Weights of a small audio embedding model: widths [192, 192, 192].
Rows from block 14 of a small audio embedding model, named by matrix and row number. Rows with one number belong to one channel. Each number is 128 + 32 x the weight over its row's rms, rounded and kept within 0 to 255. All counts start at 0.
Before each channel's rows are labels from the 100 clips, of 14976, where the channel reaches its highest value: "responds to" is what is common among them. Only what is clearly more common there than usual is listed. The data: acted Russian speech (Dusha).
# convs1: first pointwise conv (model.blocks.14.convs.1.weight, 192x192x1), inputs 0-63
# convs3: second pointwise conv (model.blocks.14.convs.3.weight, 192x192x1, transposed), outputs 0-63

responds to: emotion: positive
convs1.123 [120 117  87 110 108 157 152 118 150 102  73 174 148 114  48 157 112 161 157 127 130 101 124 187 122 101 105  96 115 170  48 133 127 124 104 110 205 158 103 103  99  97  59 161  57 118 121 141 200 184 190 122 107  93 126 171 149  88 124 172 156 117 185 140]
convs3.123 [101 104 105 110 116 118 112 146 144  98 154 182 145 111  86 128 119 128 136 238 152 107 153 133 139 145 124  76  71 160 132 164 195 189 120 150 148 169 167 112 161  97 121 128 153 124  60 172  78 110 133 141 139 147 147 165 138 104 158 118 127 212 161 116]

responds to: emotion: positive
convs1.122 [131 179 161  94 162 134 146 135 110  57 126 126 175 165 183 149  97 142 137 111 130  75 132 199  98 120 146  63 160 111 122 132 109  67 164 116 123 142 144 131 134 149 140 146 153 109 186  69 181 118 184 113 139 196 141 114 126  83 104 138 126 175 135 155]
convs3.122 [102 144 154 192 115 155 133 102 101 143 125 140 113 133 139 221 183 187 128 166 158 148 128 139 119 102 125  93  90 159 117 136  99 130 151 103  90  86 142 173 158 155 161  64  99 150 101 156  66 124 163 174 181 152 129 206 129 100 147 151 102 135 133 105]

responds to: emotion: angry
convs1.163 [152 157 105 105 166 132 186 122  64  89 156 125 109 140 101 155 114 159  73 131 133 123 120  88 150 168 124 112 129 165 160  97 125 112 129 129 159 110  70 161 158 108 173  80 115 112 177 127  83 155 159  81 111 141 130 172 139 151 137 144 106 121 129  86]
convs3.163 [146 144 161 118 101 101 136  99 121  75 129 103 115 131 147  44 100 153 171 102 142 157 130 103 130 110 161 150 116 153 106 133  74 114 164 162  96 117 148 160 127 133 103 144 128  96  64 185 123  68 157 174 148 180  93 103  96 146  98 108  83 169 121 114]

responds to: emotion: sad
convs1.103 [138 168  82 160 165 109  86  77  98  75  98 132 168  86 138 141 108 142 133 141 127 138 131 128 111 160  75 134 101 167 144  98 122 133 121 172 216 107 137 139 146 135 146  45 128 136 151 106 141 162 157 119 103 130 191 153 145 136 100 126 207 172 130 106]
convs3.103 [157 170  98 155 150 117 133 180 128 160 167 134 115 146 133 165 136 100 116 115 125  72 207 149 120 105 122 136 142 157 156 182 131 161 121 127 144 137  77 148  82  40 116 108  94 111 127 108 124 190 167  62 159  95 167 120 142 133 161 140 118  99  61 139]

responds to: emotion: positive
convs1.75 [120 168 108 161 116 146  81 196 108 100 113 201 174 114 117 179 142 105 144  43 107 121 154 116 115 141 121 126 217 135 137 159 136 137 121 122 197 193 118 101 125 101 139 124 119 112  92 131 150 156 155  80  94 154 144 137 161 138 118 160 123 131  90 118]
convs3.75 [188 119 113 105 111  78 167 104 129  78 147 123 129 157 139  92 113 196  87  54 148 136  88 104 102 167 170 144  98  78 108 150 111  96 151 152 121 186 108 118 102  96 110 109 125 102  13 106  78  89 180 145 197 129 122 148 114  72   6 112 144  98 148 136]

responds to: emotion: sad
convs1.188 [ 92 114 199 150 158 191  88 124  97 117 114 110 157 142  67 114  88 151 160 177 136 123 123 108 139 129  93 166  87 120 172 100 140 154 124 141  83 133 100 144 135 131 172 183 128 134 125 112 118  46 103 161  86  53 118 130 127 117 134 128 119 141 100 162]
convs3.188 [113 168 121 186  89 131 138 147 141 111  90 102 162 168 197 125 134  78 128 149 132 171 133 107 128 128 139 129 136 169 144 132 149  94 143 113 126  85  65 152 113  86 162 148 112 135 161  93 137  89 104  88 144 176 137 122  31 137  70 126 108  89 205 152]

responds to: emotion: sad
convs1.70 [141 107 199 137 134 158 118 109 112 167 120 142 150 102  86  91 117 185 148 130 117 122 163 120 152 107  90 140 130 130 117 122  49 159 137 122  48 102 116 129 167  90 137 129  95 102 114 146 100 114 163 123 135 136 137 174 133 125  87 104 175 173 181  93]
convs3.70 [135  89 148 150 153 157 142 146 153 138  86 130 143  80 111 149 112 155  96 139 139 103 160 103  88 107 139  82 122 100  89 164 160 136  97 113  83  89 146 125 117  87 150 141 119  85 116 133  76 232 169 173  90 127  69 137 144 169 151 128 150 164 133 137]

responds to: emotion: positive
convs1.7 [115 160 125 149 134 148 161 102 140 124 176 137 119 118 148 189 133 177 155  92 114 107  98 188 171 124 112  78 194 174 146 163 135  72  93 154 116 176 136 129 144 142 128 127 162 143 126  86 162 158 156 106 111 109 124 147 113 113 174  98 159 124 152 166]
convs3.7 [113 175 171 133 158 101 116 166 112 135 109 128 178 133 121 146 151 137 155 207 139  84 156 112 154  56 113 112 153  93 148 139 152 149 166 135 128 147 134 120 105 107  99 141 180 140 180 153 173 104 132  78 148 164 123  97 134 208  82 110 190 134 146 139]

responds to: emotion: angry
convs1.11 [151 138  96 126  95 113 116 148 173  78 130 178 109 124 107 180 138  98 146  94 140 113 121  32 169 143 105 177 119 144 144 134 150 117 132 119 118  95 122   6 123 111 135 117 114 107 142 158 137 100 144 120 133 124 102 121 118 108  72 155 131 110 128  52]
convs3.11 [116 141 121 118  85 129 155 140 142 133 115 154  91 128 168  88 118 122 100  78  76 162 121  94 107  83  97 156 167 153 119 140 125  92 109 118 144 113 118 181 158 135 113 116 146 176 100 158 123 120 100 136 176 135 143  46  98 127 129  58  64 131 138 150]

responds to: emotion: sad
convs1.120 [124  80  96 168 103  74 172  71 141  48 124 146 107 119  94 174 147 139 122 123  97 154  64 170 179  93  69 117 196  70 106 155 145 200  98 138 114 119 145 102  97 153 186 151 150 126 131 141 131 102 144  83 138 175 143 123 160 161 140 165 125  92 110 125]
convs3.120 [116 219 121 147 121 132 128 133 135  36 133 171 150 111 116 158  95  79 186 141 144 144 141 114 146 112 120  86 104 158 156 163 104 122 195 160 146 108 102 134  95 132  78 107 138 133 101 176 119 127  88 120 131 163 136 129 143 165 134 120 119 164 197 161]

responds to: emotion: angry
convs1.63 [172 174 105 150 158 114 133 132  88 151 157  95 115 151 126 112 160 119 172  93 125 165 174 135 101 108  88 106 129 129  87 164 102 169 163 172 144 121 140 123 136 102 137 113 140 126 111 145 121  87 110 139 134 158 116 121  86 139 166  40 122 114 209 134]
convs3.63 [139 128 131 124 130 111 122 135 140 201 127 124 142 124 122 165 136 125 129  96 114 136 157 138 161 138 133 116  96 128 178 110 117 165 133 149  93 141 159 117 119 145 123 114 123 123 139 137 154  87 118 155 111 156 146 187 145 133 137  54 140 118 111 117]

responds to: emotion: sad
convs1.114 [147 146 114  59 134 196  82 200 163 126 104  93 111 122 126 118 166 145 163 130 126 137 115 135  97  82 120 144 129 128 130 146 175 104 134  97 163 104 104 154 144  91 109 110 108 134 139 122 165 184  46 117 111 138  94 174 135 174  70 164  84 162 125 110]
convs3.114 [122 146 210  89  43 105 131  87 170 155 135 148 120 163  68 146 174  85 152 142  95 168 119 176 143 150 146 110 142 185 140 166 134  90 134  99  92 133 149 129 113 167 161 103 179 138 121  92 126 109 109 149  86 137 149  70 101 121  69 132 127 188 140 125]

responds to: emotion: sad
convs1.109 [159  99  80  37  60 147 145 131 108 134 130  61 131 200  92 191  86 101 151 164 137 132 108 118 169 115 163 128  87 130 117 120 123 178 114 129  99 118 160 189 152 120 158 122  96 123 116 124 117 118 115 134 119 106 104 156 169 165  86 123 114 171 127 122]
convs3.109 [155 139 109 193 153 156 189 102 148 149 137  98 115 173 109 113 224 185 142 143 200 161 194 124 124 129 136 159 130  97 172 100  95 137  99 143 139 165 174 103 135 116 108 186 122 102 121  93 121  54 137 131  99 132 112 187  69 125 114 160 139  83 169 164]

responds to: emotion: angry
convs1.26 [123 118 107 135  80 153 134 143 178 171 134 150 161 128 126 184 145 142 134  84 134 143 140  80 142 127 134 162 131 158 106 157 151  99 106 153 193 111  78  85 139 114 131 125  74 175 137 148 135  58 121 118 131  93 135  87 112 163 124 109  94 108  87 130]
convs3.26 [133 134 116 112  85 126 108 175 116  88 132 137  83  90 186 179 117 188 124 174  95 135 125 165 110 197 143  43 116 164 121 141 211  92 165 112 179 164 105 143 172 145 101 151 167 193 113 125 167 120 111 155 153 138 101 147 155 111 139  76  95 127 118 103]

responds to: emotion: angry
convs1.6 [131 131 149  97 172 122 113 152 191 124 146 121 110 151 138  96 141  43  71 150 101  55 109  94  59 114 159 156 172 162 148 154 144 139 118 138  94 109 145  97 175 121 137 157 117 121  89 106  88 127 102  90 213 106  91 133 146  99 118 123 146 118 132 120]
convs3.6 [123 106 161 156 131  96 124 135 122 122 131 119 127  87  37 139 127 119 130 160 128 146 134 157 143  62 105  74 100   0 110 113  52  37  93 136 133 146 152 136 156 115 154 111 131 189 129 109 120 153 159 106 138 105 128 126 115 113 145  78  97 140 120 121]

responds to: emotion: angry
convs1.3 [103  79 121 127 196  62 169 141 112 117 164 130 131  74 111 149 154 107 141 120 139  68 124 114 155 103 151 120 191 158  95 123 117 124 139 134 150  96 162 114 150 128  89 137 112 127 135 173 114 164  23 148 131 115 144  81 121 196  99  79 169 114 138 188]
convs3.3 [118 158 140 157 111 176  70 119 120 132 141 112 138 112  52 133 114 174 146 127 176  56  92 146 128 158 186 169 108 170 128 167 130  66 148 133 137 117 108 167 139 143 120 170 174 122  91  95 157  86 122 113  79 117 104 200 128 141 118  98 119 157 195 110]

responds to: emotion: neutral
convs1.148 [188 146  72 162  95 160 134  57 112 133 154 112  97 152 109 178  95 135 112 104 144 141  70 158 149 101 192 132 134 146 137 104 167 120  85 113 116 153 143 126 114 113 114 130 121  95  89 136 149 104 117  62 134  69 188 133 121 175 213 122 138 102 112 142]
convs3.148 [158 139  99 171  75 117 173 180 161 215  80  71 158 170 119 126 113 146 123 142 124 152 132 119 117 207 177  99 141 112 112  65  43 151  73 137 150 141 105 155  74 141 166 159 117 145 123 145 129 136 144 109  82 129 127 123 110 130 183 114 182 100  84  95]

responds to: emotion: angry
convs1.48 [118 128  66 138 116 143 124  92  36 112  85 176 104 143 111 130 120 144 118 111 143 121 121  79 142 164 163 108 188 117 129 125 128  88 137 141 136 110 123  96 109  98 167 122 103 107 215 114 102 170 148 160 155  50 125 110 117 125 186 186  87 116 176 100]
convs3.48 [163 134 139 139 128 179 150 143 119  78 110 119 138  91 136 127 143  64 102 153 126  81 128  94 112  80 131 131 106 163 149 123 140 131 161 173 164 151 141  67 115  77  81 111  99  50 147 163 138  78 102 131  54 186 138 164 137 152 129 184 166 104 124 121]

responds to: emotion: positive
convs1.33 [148 126 122 164 131 188 158 128 109 101 163 106 152  93 126 186 130 175 122 134  82  91 132 179 152 150 152  41 141 108  99 153 133 134 114 163  91 236 137 160 121  97 108 151 141 138 114 142 143  95 117 144 135 122  85 102 131 116 197 145 118 152 140 104]
convs3.33 [107 114 121 122 105 141 135 100 112 140  97 122 185 134 187 163 140 114 140 125  94 162  93  92 158 163  97 124  95  58  97 122 120  37  95 129 127 117 143 102 129 118 133  85 109 125  59 156  86  74 111  61 106 120 128  81 134 109  88 156 114 105 116  93]

responds to: emotion: angry
convs1.85 [121  79 163 120 166 140 162 128 178 154 118 128 119  48 136 148 128  37  90  96 140 183 145 139 123 166 143 142 133 106 112 100 168 129 144 143  70 108 206 157 132 127 178 146 141 154 112 103 111 135 154 107 173  83  85 136 171 109 162 192 153 158  99 112]
convs3.85 [128 129 135 127  98 153  45 105 167  79 117 188 184  99 108  76  81  88 166 136 156 108 105 179 147 161 165 159 156 108 135 139 151 129 121 119 190 153 172 191 132 102 170 174 114 103  88 130 137  73 111 125 112 142 146  72 156 131 168 178  78 131 153 133]

responds to: emotion: positive
convs1.97 [100 118 141 119 103 181 132 178 195 221 164 101 114 119 153 137 122 132 134 114 143  90 172 152 135 130  93  79  72  80  79 179 120  91 131  89  89 179 198 141 162 122  99 107 178 156  83 169  93 109  86 154 153 167 140 173 134 124  94 180 110 146 128 150]
convs3.97 [147 169 154 123 123 176  64 131 138 165  95 164 133 102 132 148 110 192 129 181 164 115 159 144 160  91  74  72 107 154 145 178 158 155 151 140 108 147 105 151 130 106 120 157  66  88 201  76  73  90 110 199 113  84 144  98 137  50  96 125 105 163 183 134]

responds to: emotion: angry
convs1.126 [126 122 108 154 159 143 162  62  70 140  57  99 144 126 118 167 124  62  94  98  65 128 116  71 143 122 132 130 194 138 103  99 139 111 131  51 125 173 184 179 116 119 118 154 126 110 187 139 117  90 109 187 107  77 113 141 130 159  87 138 135 125  95 152]
convs3.126 [154 109 181 121 129  96 155 150 127 126 149 116  79 129 137  92 133  58 109  93 156  99 133  37 109  60 120 190 128 159 116 116 161 190  94 134 156 141  82  71 113 144  79 115 149  61  96 120 150 107 155 130  83 113 112 100  96 128 142 153 165 130 130 127]