Rows from block 7 of a small audio embedding model, named by matrix and row number. Rows with one number belong to one channel. Each number is 200 + 20 x the weight over its row's rms, rounded and kept within 0 to 999. All counts start at 0.
After each channel's rows are labels from the 100 clips, of 14976, where the channel reaches its highest value: "responds to" is what is common among them. Only what is clearly more common there than usual is listed. The data: acted Russian speech (Dusha). In brackets: how many of the 100.
# convs1: first pointwise conv (model.blocks.7.convs.1.weight, 192x192x1), inputs 0-191
# convs3: second pointwise conv (model.blocks.7.convs.3.weight, 192x192x1, transposed), outputs 0-191

convs1.14,212,198,196,241,171,193,209,164,190,219,214,224,217,231,192,198,200,183,206,172,191,208,226,199,236,199,197,200,223,180,206,194,238,195,207,201,219,210,191,188,228,157,208,204,183,213,222,214,243,215,218,205,194,249,182,196,194,230,220,201,207,169,204,192,242,178,193,204,200,186,192,180,211,222,211,192,210,213,176,215,146,197,221,206,186,179,204,193,232,175,182,215,215,207,157,187,230,216,203,244,214,209,164,217,169,200,193,199,215,207,233,205,201,191,214,176,203,198,219,190,209,226,198,207,189,194,197,201,206,221,198,216,255,234,190,187,168,200,218,156,184,212,205,208,226,203,189,181,172,209,216,204,187,198,186,183,213,206,175,205,210,126,199,208,212,206,193,206,172,204,205,219,182,213,179,202,195,215,203,165,215,221,203,164,175,163,178,211,204,240,177,193
convs3.14,187,211,216,191,177,203,216,178,205,179,205,200,188,195,178,172,203,181,204,211,234,212,171,207,197,241,180,219,162,230,208,192,231,257,219,205,204,158,196,194,226,207,213,163,184,188,168,224,205,179,210,228,212,156,194,200,211,200,156,186,209,204,206,204,212,194,210,242,207,207,163,192,214,208,179,221,204,223,182,178,226,197,205,218,164,172,210,232,192,192,220,203,221,185,212,217,234,190,216,180,153,163,211,223,169,180,191,186,212,208,193,206,172,200,186,186,196,199,203,228,230,205,170,181,188,179,220,190,230,182,173,188,187,211,180,215,216,200,197,200,184,176,226,214,194,182,154,229,177,228,226,205,215,181,212,197,183,231,200,208,190,187,253,196,199,225,213,191,215,195,205,229,204,221,191,175,171,199,203,235,188,175,190,186,185,192,219,197,195,226,181,215
responds to: emotion: angry (84)

convs1.71,196,185,186,197,191,160,201,218,201,200,227,187,229,163,204,173,188,197,192,182,204,188,223,204,196,202,182,180,171,209,218,190,174,200,207,186,179,207,220,188,225,184,192,165,203,223,214,191,198,231,188,214,188,195,203,171,165,220,205,182,170,211,197,222,232,177,190,210,256,155,223,149,172,216,212,226,135,190,220,218,211,195,200,170,204,197,194,190,199,184,211,199,198,166,211,198,193,146,192,213,209,192,194,199,223,224,217,153,188,198,234,193,227,218,199,169,227,186,218,208,170,194,209,200,237,192,238,206,182,210,203,195,206,194,199,213,202,197,192,185,212,188,186,195,161,205,220,194,225,173,198,190,187,216,148,187,177,176,214,197,208,225,197,199,227,203,222,200,187,173,190,210,211,206,221,215,195,209,226,192,193,213,170,218,195,173,249,186,210,217,236,185
convs3.71,187,196,218,213,174,225,207,227,219,229,200,167,221,172,217,190,189,158,186,210,165,190,199,218,216,208,215,190,210,191,215,196,158,189,185,199,192,184,199,184,197,182,206,173,205,209,211,175,211,186,185,229,185,234,181,169,235,191,179,211,170,199,168,208,153,214,221,182,185,206,201,198,217,235,192,174,201,220,257,189,224,175,207,217,160,178,193,212,204,188,210,224,205,189,186,168,197,212,235,223,181,225,182,172,206,172,216,216,177,205,190,221,224,199,218,232,176,179,174,179,202,170,237,209,195,166,181,199,219,213,206,172,170,162,201,213,195,197,205,225,176,200,205,189,180,193,196,221,227,199,212,247,212,220,187,219,176,171,207,206,207,229,211,191,244,186,219,191,199,242,212,190,197,207,190,192,174,198,224,193,208,187,164,202,218,203,200,229,198,185,176,190
responds to: emotion: sad (83)

convs1.184,182,191,190,193,207,182,220,222,198,165,186,211,186,213,203,226,176,190,190,189,222,202,186,209,198,208,198,231,197,223,223,184,212,225,222,162,220,208,208,188,235,217,168,187,200,190,216,192,179,216,188,209,210,210,162,189,171,200,222,184,262,158,168,185,198,200,151,239,171,247,201,203,206,209,204,181,208,196,202,208,215,228,177,178,207,195,234,175,218,216,218,165,186,226,202,166,204,188,196,175,200,211,197,224,194,190,212,192,229,193,189,165,202,198,201,207,191,236,186,226,210,195,192,191,185,204,224,205,203,195,177,206,179,205,233,143,190,178,207,183,183,179,227,190,204,184,177,222,173,216,161,172,185,198,193,184,220,179,212,216,196,229,224,200,183,197,199,220,168,199,195,203,217,187,217,233,200,166,204,223,183,202,231,178,244,223,201,182,213,169,187,172
convs3.184,206,224,215,214,216,206,188,187,193,205,182,206,186,238,184,192,192,150,202,221,194,238,215,225,208,195,211,221,240,200,180,191,224,214,188,180,177,200,207,195,232,215,171,205,183,208,192,191,193,231,230,205,199,162,177,189,176,230,202,186,179,182,205,200,159,207,199,218,221,188,210,197,166,197,226,200,215,189,185,189,180,196,217,250,200,211,235,188,230,223,199,230,204,204,212,193,242,181,207,211,180,230,153,200,216,184,193,235,207,176,224,231,226,188,199,197,204,175,213,187,169,187,175,221,196,203,223,188,197,207,218,230,214,175,204,176,178,227,226,195,162,219,185,187,210,186,196,199,206,195,216,225,205,199,195,166,181,170,181,199,188,222,179,174,216,199,193,215,148,201,200,196,189,215,206,213,178,241,248,193,173,196,203,214,214,179,224,241,187,209,164,202
responds to: emotion: positive (72)

convs1.99,183,201,185,202,222,248,168,247,179,176,217,211,226,176,215,226,208,219,194,205,176,189,258,199,202,190,190,216,200,177,193,170,213,180,198,217,226,203,175,257,236,205,217,184,200,176,204,219,212,168,244,231,213,205,201,176,159,196,206,178,217,206,205,199,205,192,202,225,229,189,211,225,190,219,229,268,218,186,218,190,179,201,186,235,193,209,202,206,209,218,201,227,227,185,212,187,198,165,174,228,226,198,227,213,208,175,200,199,180,220,211,189,200,182,206,178,206,189,231,206,208,178,219,209,177,173,211,234,214,194,188,206,208,214,211,185,209,209,181,208,184,175,210,200,208,201,219,197,173,199,199,232,199,188,205,203,223,173,211,191,214,187,205,178,224,196,175,220,205,220,195,238,195,210,186,212,208,202,206,167,208,198,231,188,161,212,160,202,207,157,216,211
convs3.99,213,188,199,213,195,182,179,178,199,213,210,225,199,179,218,204,213,190,200,237,183,208,210,208,229,214,173,211,198,203,184,162,207,202,213,184,172,213,232,191,208,205,200,154,171,182,226,180,217,243,181,208,205,226,187,170,206,170,222,209,211,244,175,201,187,203,185,223,206,191,153,201,213,183,197,173,212,222,208,224,236,207,215,188,232,200,212,201,170,219,205,224,203,195,195,241,207,185,184,192,167,183,206,223,205,211,220,192,221,187,173,213,177,190,188,146,181,191,180,173,207,199,182,182,186,213,227,209,162,206,168,214,196,183,191,177,214,231,196,246,212,206,208,189,199,217,238,221,231,168,200,214,197,213,177,210,172,174,187,219,180,209,201,205,184,159,185,197,224,183,190,221,218,185,202,210,192,192,200,173,207,232,204,206,160,195,237,179,190,251,184,224
responds to: emotion: positive (72)

convs1.136,159,197,188,193,191,161,215,219,199,197,183,188,210,213,192,201,210,200,197,174,210,193,207,181,179,185,205,241,197,208,188,180,203,226,189,221,183,178,188,191,245,187,204,206,217,224,208,210,205,180,204,232,202,210,191,207,213,234,185,212,205,231,210,183,186,204,170,199,204,191,208,199,209,198,179,194,243,186,209,189,211,219,206,198,213,199,197,225,201,191,178,146,202,193,174,218,176,184,211,210,174,233,187,219,195,208,204,205,177,239,224,203,198,243,193,181,208,217,193,232,212,191,216,179,204,154,208,186,158,192,213,241,146,191,234,189,175,220,180,194,215,200,215,185,174,205,184,178,174,198,233,175,175,214,204,174,185,179,215,199,232,211,197,156,177,192,196,194,224,213,209,190,229,185,215,167,189,203,162,186,230,238,186,224,215,169,233,170,203,178,156,222
convs3.136,208,202,196,176,198,187,178,235,193,198,182,200,203,215,190,194,195,223,200,241,206,212,220,231,231,256,192,206,215,194,185,219,204,192,187,200,214,205,200,219,212,221,214,206,213,145,206,207,215,239,185,224,171,146,174,191,236,227,200,220,203,208,207,175,197,193,184,231,186,161,192,221,205,196,220,217,220,201,236,190,150,218,155,233,224,189,195,189,233,191,192,192,239,232,185,207,207,157,196,212,186,236,189,196,157,192,214,207,190,193,202,215,194,186,201,200,209,210,192,167,208,173,216,211,179,190,184,167,204,190,187,223,196,234,224,181,217,197,200,218,181,240,185,190,193,198,176,192,218,209,165,213,194,203,208,193,193,205,196,194,195,241,202,215,245,181,200,206,190,208,207,203,183,246,195,178,207,219,196,225,197,178,222,191,218,191,243,187,225,184,204,210
responds to: emotion: angry (76)

convs1.70,204,196,212,166,163,219,198,230,184,191,208,154,228,202,221,223,231,199,221,217,216,144,175,157,213,192,200,217,206,194,193,177,203,183,191,166,189,158,200,228,198,226,204,213,189,184,185,191,178,194,195,193,198,200,155,188,189,195,193,230,186,163,189,218,211,259,174,211,205,212,204,208,191,198,167,188,185,196,201,181,215,235,204,197,237,184,226,238,201,223,253,181,192,165,182,209,195,193,204,223,205,186,230,206,227,207,197,209,178,211,228,206,206,185,204,233,189,212,204,237,189,175,208,177,191,210,209,205,236,192,203,231,185,184,187,206,198,186,202,191,209,200,208,212,175,191,168,224,240,207,187,214,189,213,181,221,188,212,203,197,174,158,205,205,185,237,184,193,188,231,165,195,187,222,222,201,198,204,182,206,191,166,168,206,225,217,185,210,169,182,193,194
convs3.70,211,203,223,196,192,187,175,230,193,209,176,225,232,203,163,196,203,231,198,180,192,212,180,181,207,191,196,223,202,194,198,218,196,238,226,218,208,204,190,216,145,203,222,212,185,158,207,155,194,209,212,186,183,233,200,182,208,240,206,173,173,199,207,185,187,186,185,208,211,220,167,155,212,193,222,193,183,216,157,190,206,201,200,195,188,219,210,228,201,233,207,226,204,181,199,216,216,194,212,216,203,214,198,198,164,213,183,212,207,195,213,219,197,196,226,201,199,182,180,196,236,173,177,206,249,232,170,219,250,218,192,215,174,205,197,198,202,239,202,190,207,199,187,221,204,179,230,226,185,210,180,226,195,159,230,217,186,231,219,200,158,210,205,222,182,164,160,212,199,235,228,193,220,189,216,173,205,197,260,192,200,198,190,206,190,201,205,201,205,191,216,207
responds to: emotion: positive (77)

convs1.158,209,201,194,183,192,195,194,186,202,203,207,185,208,184,190,228,201,224,178,221,212,211,186,182,184,206,175,180,223,198,172,173,217,177,200,221,243,223,224,201,211,235,239,202,228,159,199,180,192,206,188,217,166,208,200,187,176,194,210,194,212,156,224,176,218,202,176,213,211,193,166,194,205,202,197,193,193,179,198,215,177,198,239,221,175,187,191,220,203,201,233,180,173,221,179,245,200,190,202,207,213,199,207,182,224,174,182,226,206,188,192,207,177,215,177,199,191,218,207,193,234,215,198,167,185,181,160,230,194,201,218,212,228,212,179,180,179,224,168,191,212,246,218,243,205,200,239,208,219,236,184,214,189,215,139,183,170,190,201,213,231,201,176,201,180,189,203,222,202,196,229,183,208,180,174,210,202,204,189,243,172,174,184,192,173,209,166,215,209,179,170,199
convs3.158,217,220,222,202,195,194,210,179,159,190,246,234,193,179,196,202,205,189,177,171,224,188,169,214,225,193,228,199,168,169,219,167,193,215,194,185,208,196,206,183,187,185,173,198,191,193,191,225,196,195,204,215,233,192,184,208,206,242,241,207,204,194,175,202,179,185,173,192,201,211,217,168,183,190,212,188,214,206,194,241,191,232,190,210,203,183,204,227,224,172,194,219,228,197,196,212,184,203,193,192,186,213,194,231,230,170,146,221,222,233,213,226,226,185,229,168,229,196,230,193,217,206,215,219,195,235,235,201,185,208,220,198,180,209,199,191,182,221,197,203,188,208,194,203,189,199,191,172,237,208,203,191,200,202,217,190,145,169,215,204,171,190,214,225,213,174,208,197,255,176,192,164,227,204,205,227,173,226,196,204,192,234,193,211,154,192,214,214,182,197,190,191
responds to: emotion: positive (95)

convs1.188,193,229,188,169,171,145,225,224,225,193,221,195,217,178,202,199,217,215,184,222,216,241,191,203,218,189,186,190,202,215,195,222,150,196,218,192,187,200,216,193,204,224,192,181,175,202,201,219,250,202,216,211,172,186,205,226,204,161,210,214,166,198,196,185,196,147,192,208,192,219,209,182,177,192,171,207,223,207,197,215,240,191,196,225,208,206,209,203,177,182,203,209,198,243,193,186,191,177,193,198,204,210,146,194,223,214,220,202,188,233,190,199,183,216,193,176,204,202,193,158,223,197,204,227,172,203,226,157,220,242,187,200,204,195,210,178,191,204,217,175,185,190,218,186,156,213,237,183,199,207,184,174,209,202,195,196,240,188,187,200,208,199,209,162,218,231,206,215,200,188,162,242,208,214,215,178,179,209,172,191,229,200,187,194,225,205,167,207,199,217,209,172
convs3.188,161,181,212,193,183,186,219,218,220,191,189,196,213,221,216,214,203,215,201,192,177,230,177,213,194,191,192,214,187,212,207,209,241,209,210,198,216,223,227,167,208,194,235,172,206,183,218,177,215,216,229,226,239,204,174,211,188,178,194,207,199,183,201,141,173,205,169,233,202,217,205,206,190,201,198,223,198,195,209,173,208,228,167,219,170,208,191,205,196,201,190,210,172,246,227,206,207,156,202,239,244,189,168,199,169,213,217,216,160,195,193,181,212,158,172,215,223,187,188,162,220,188,201,227,229,152,197,183,174,197,220,195,195,203,238,189,188,164,211,202,201,215,198,186,182,179,178,207,180,181,200,196,156,205,178,196,194,193,198,189,189,220,207,170,228,185,201,200,216,197,184,254,179,206,205,219,218,198,219,201,174,208,197,226,193,182,200,204,214,203,215,229
responds to: emotion: angry (84)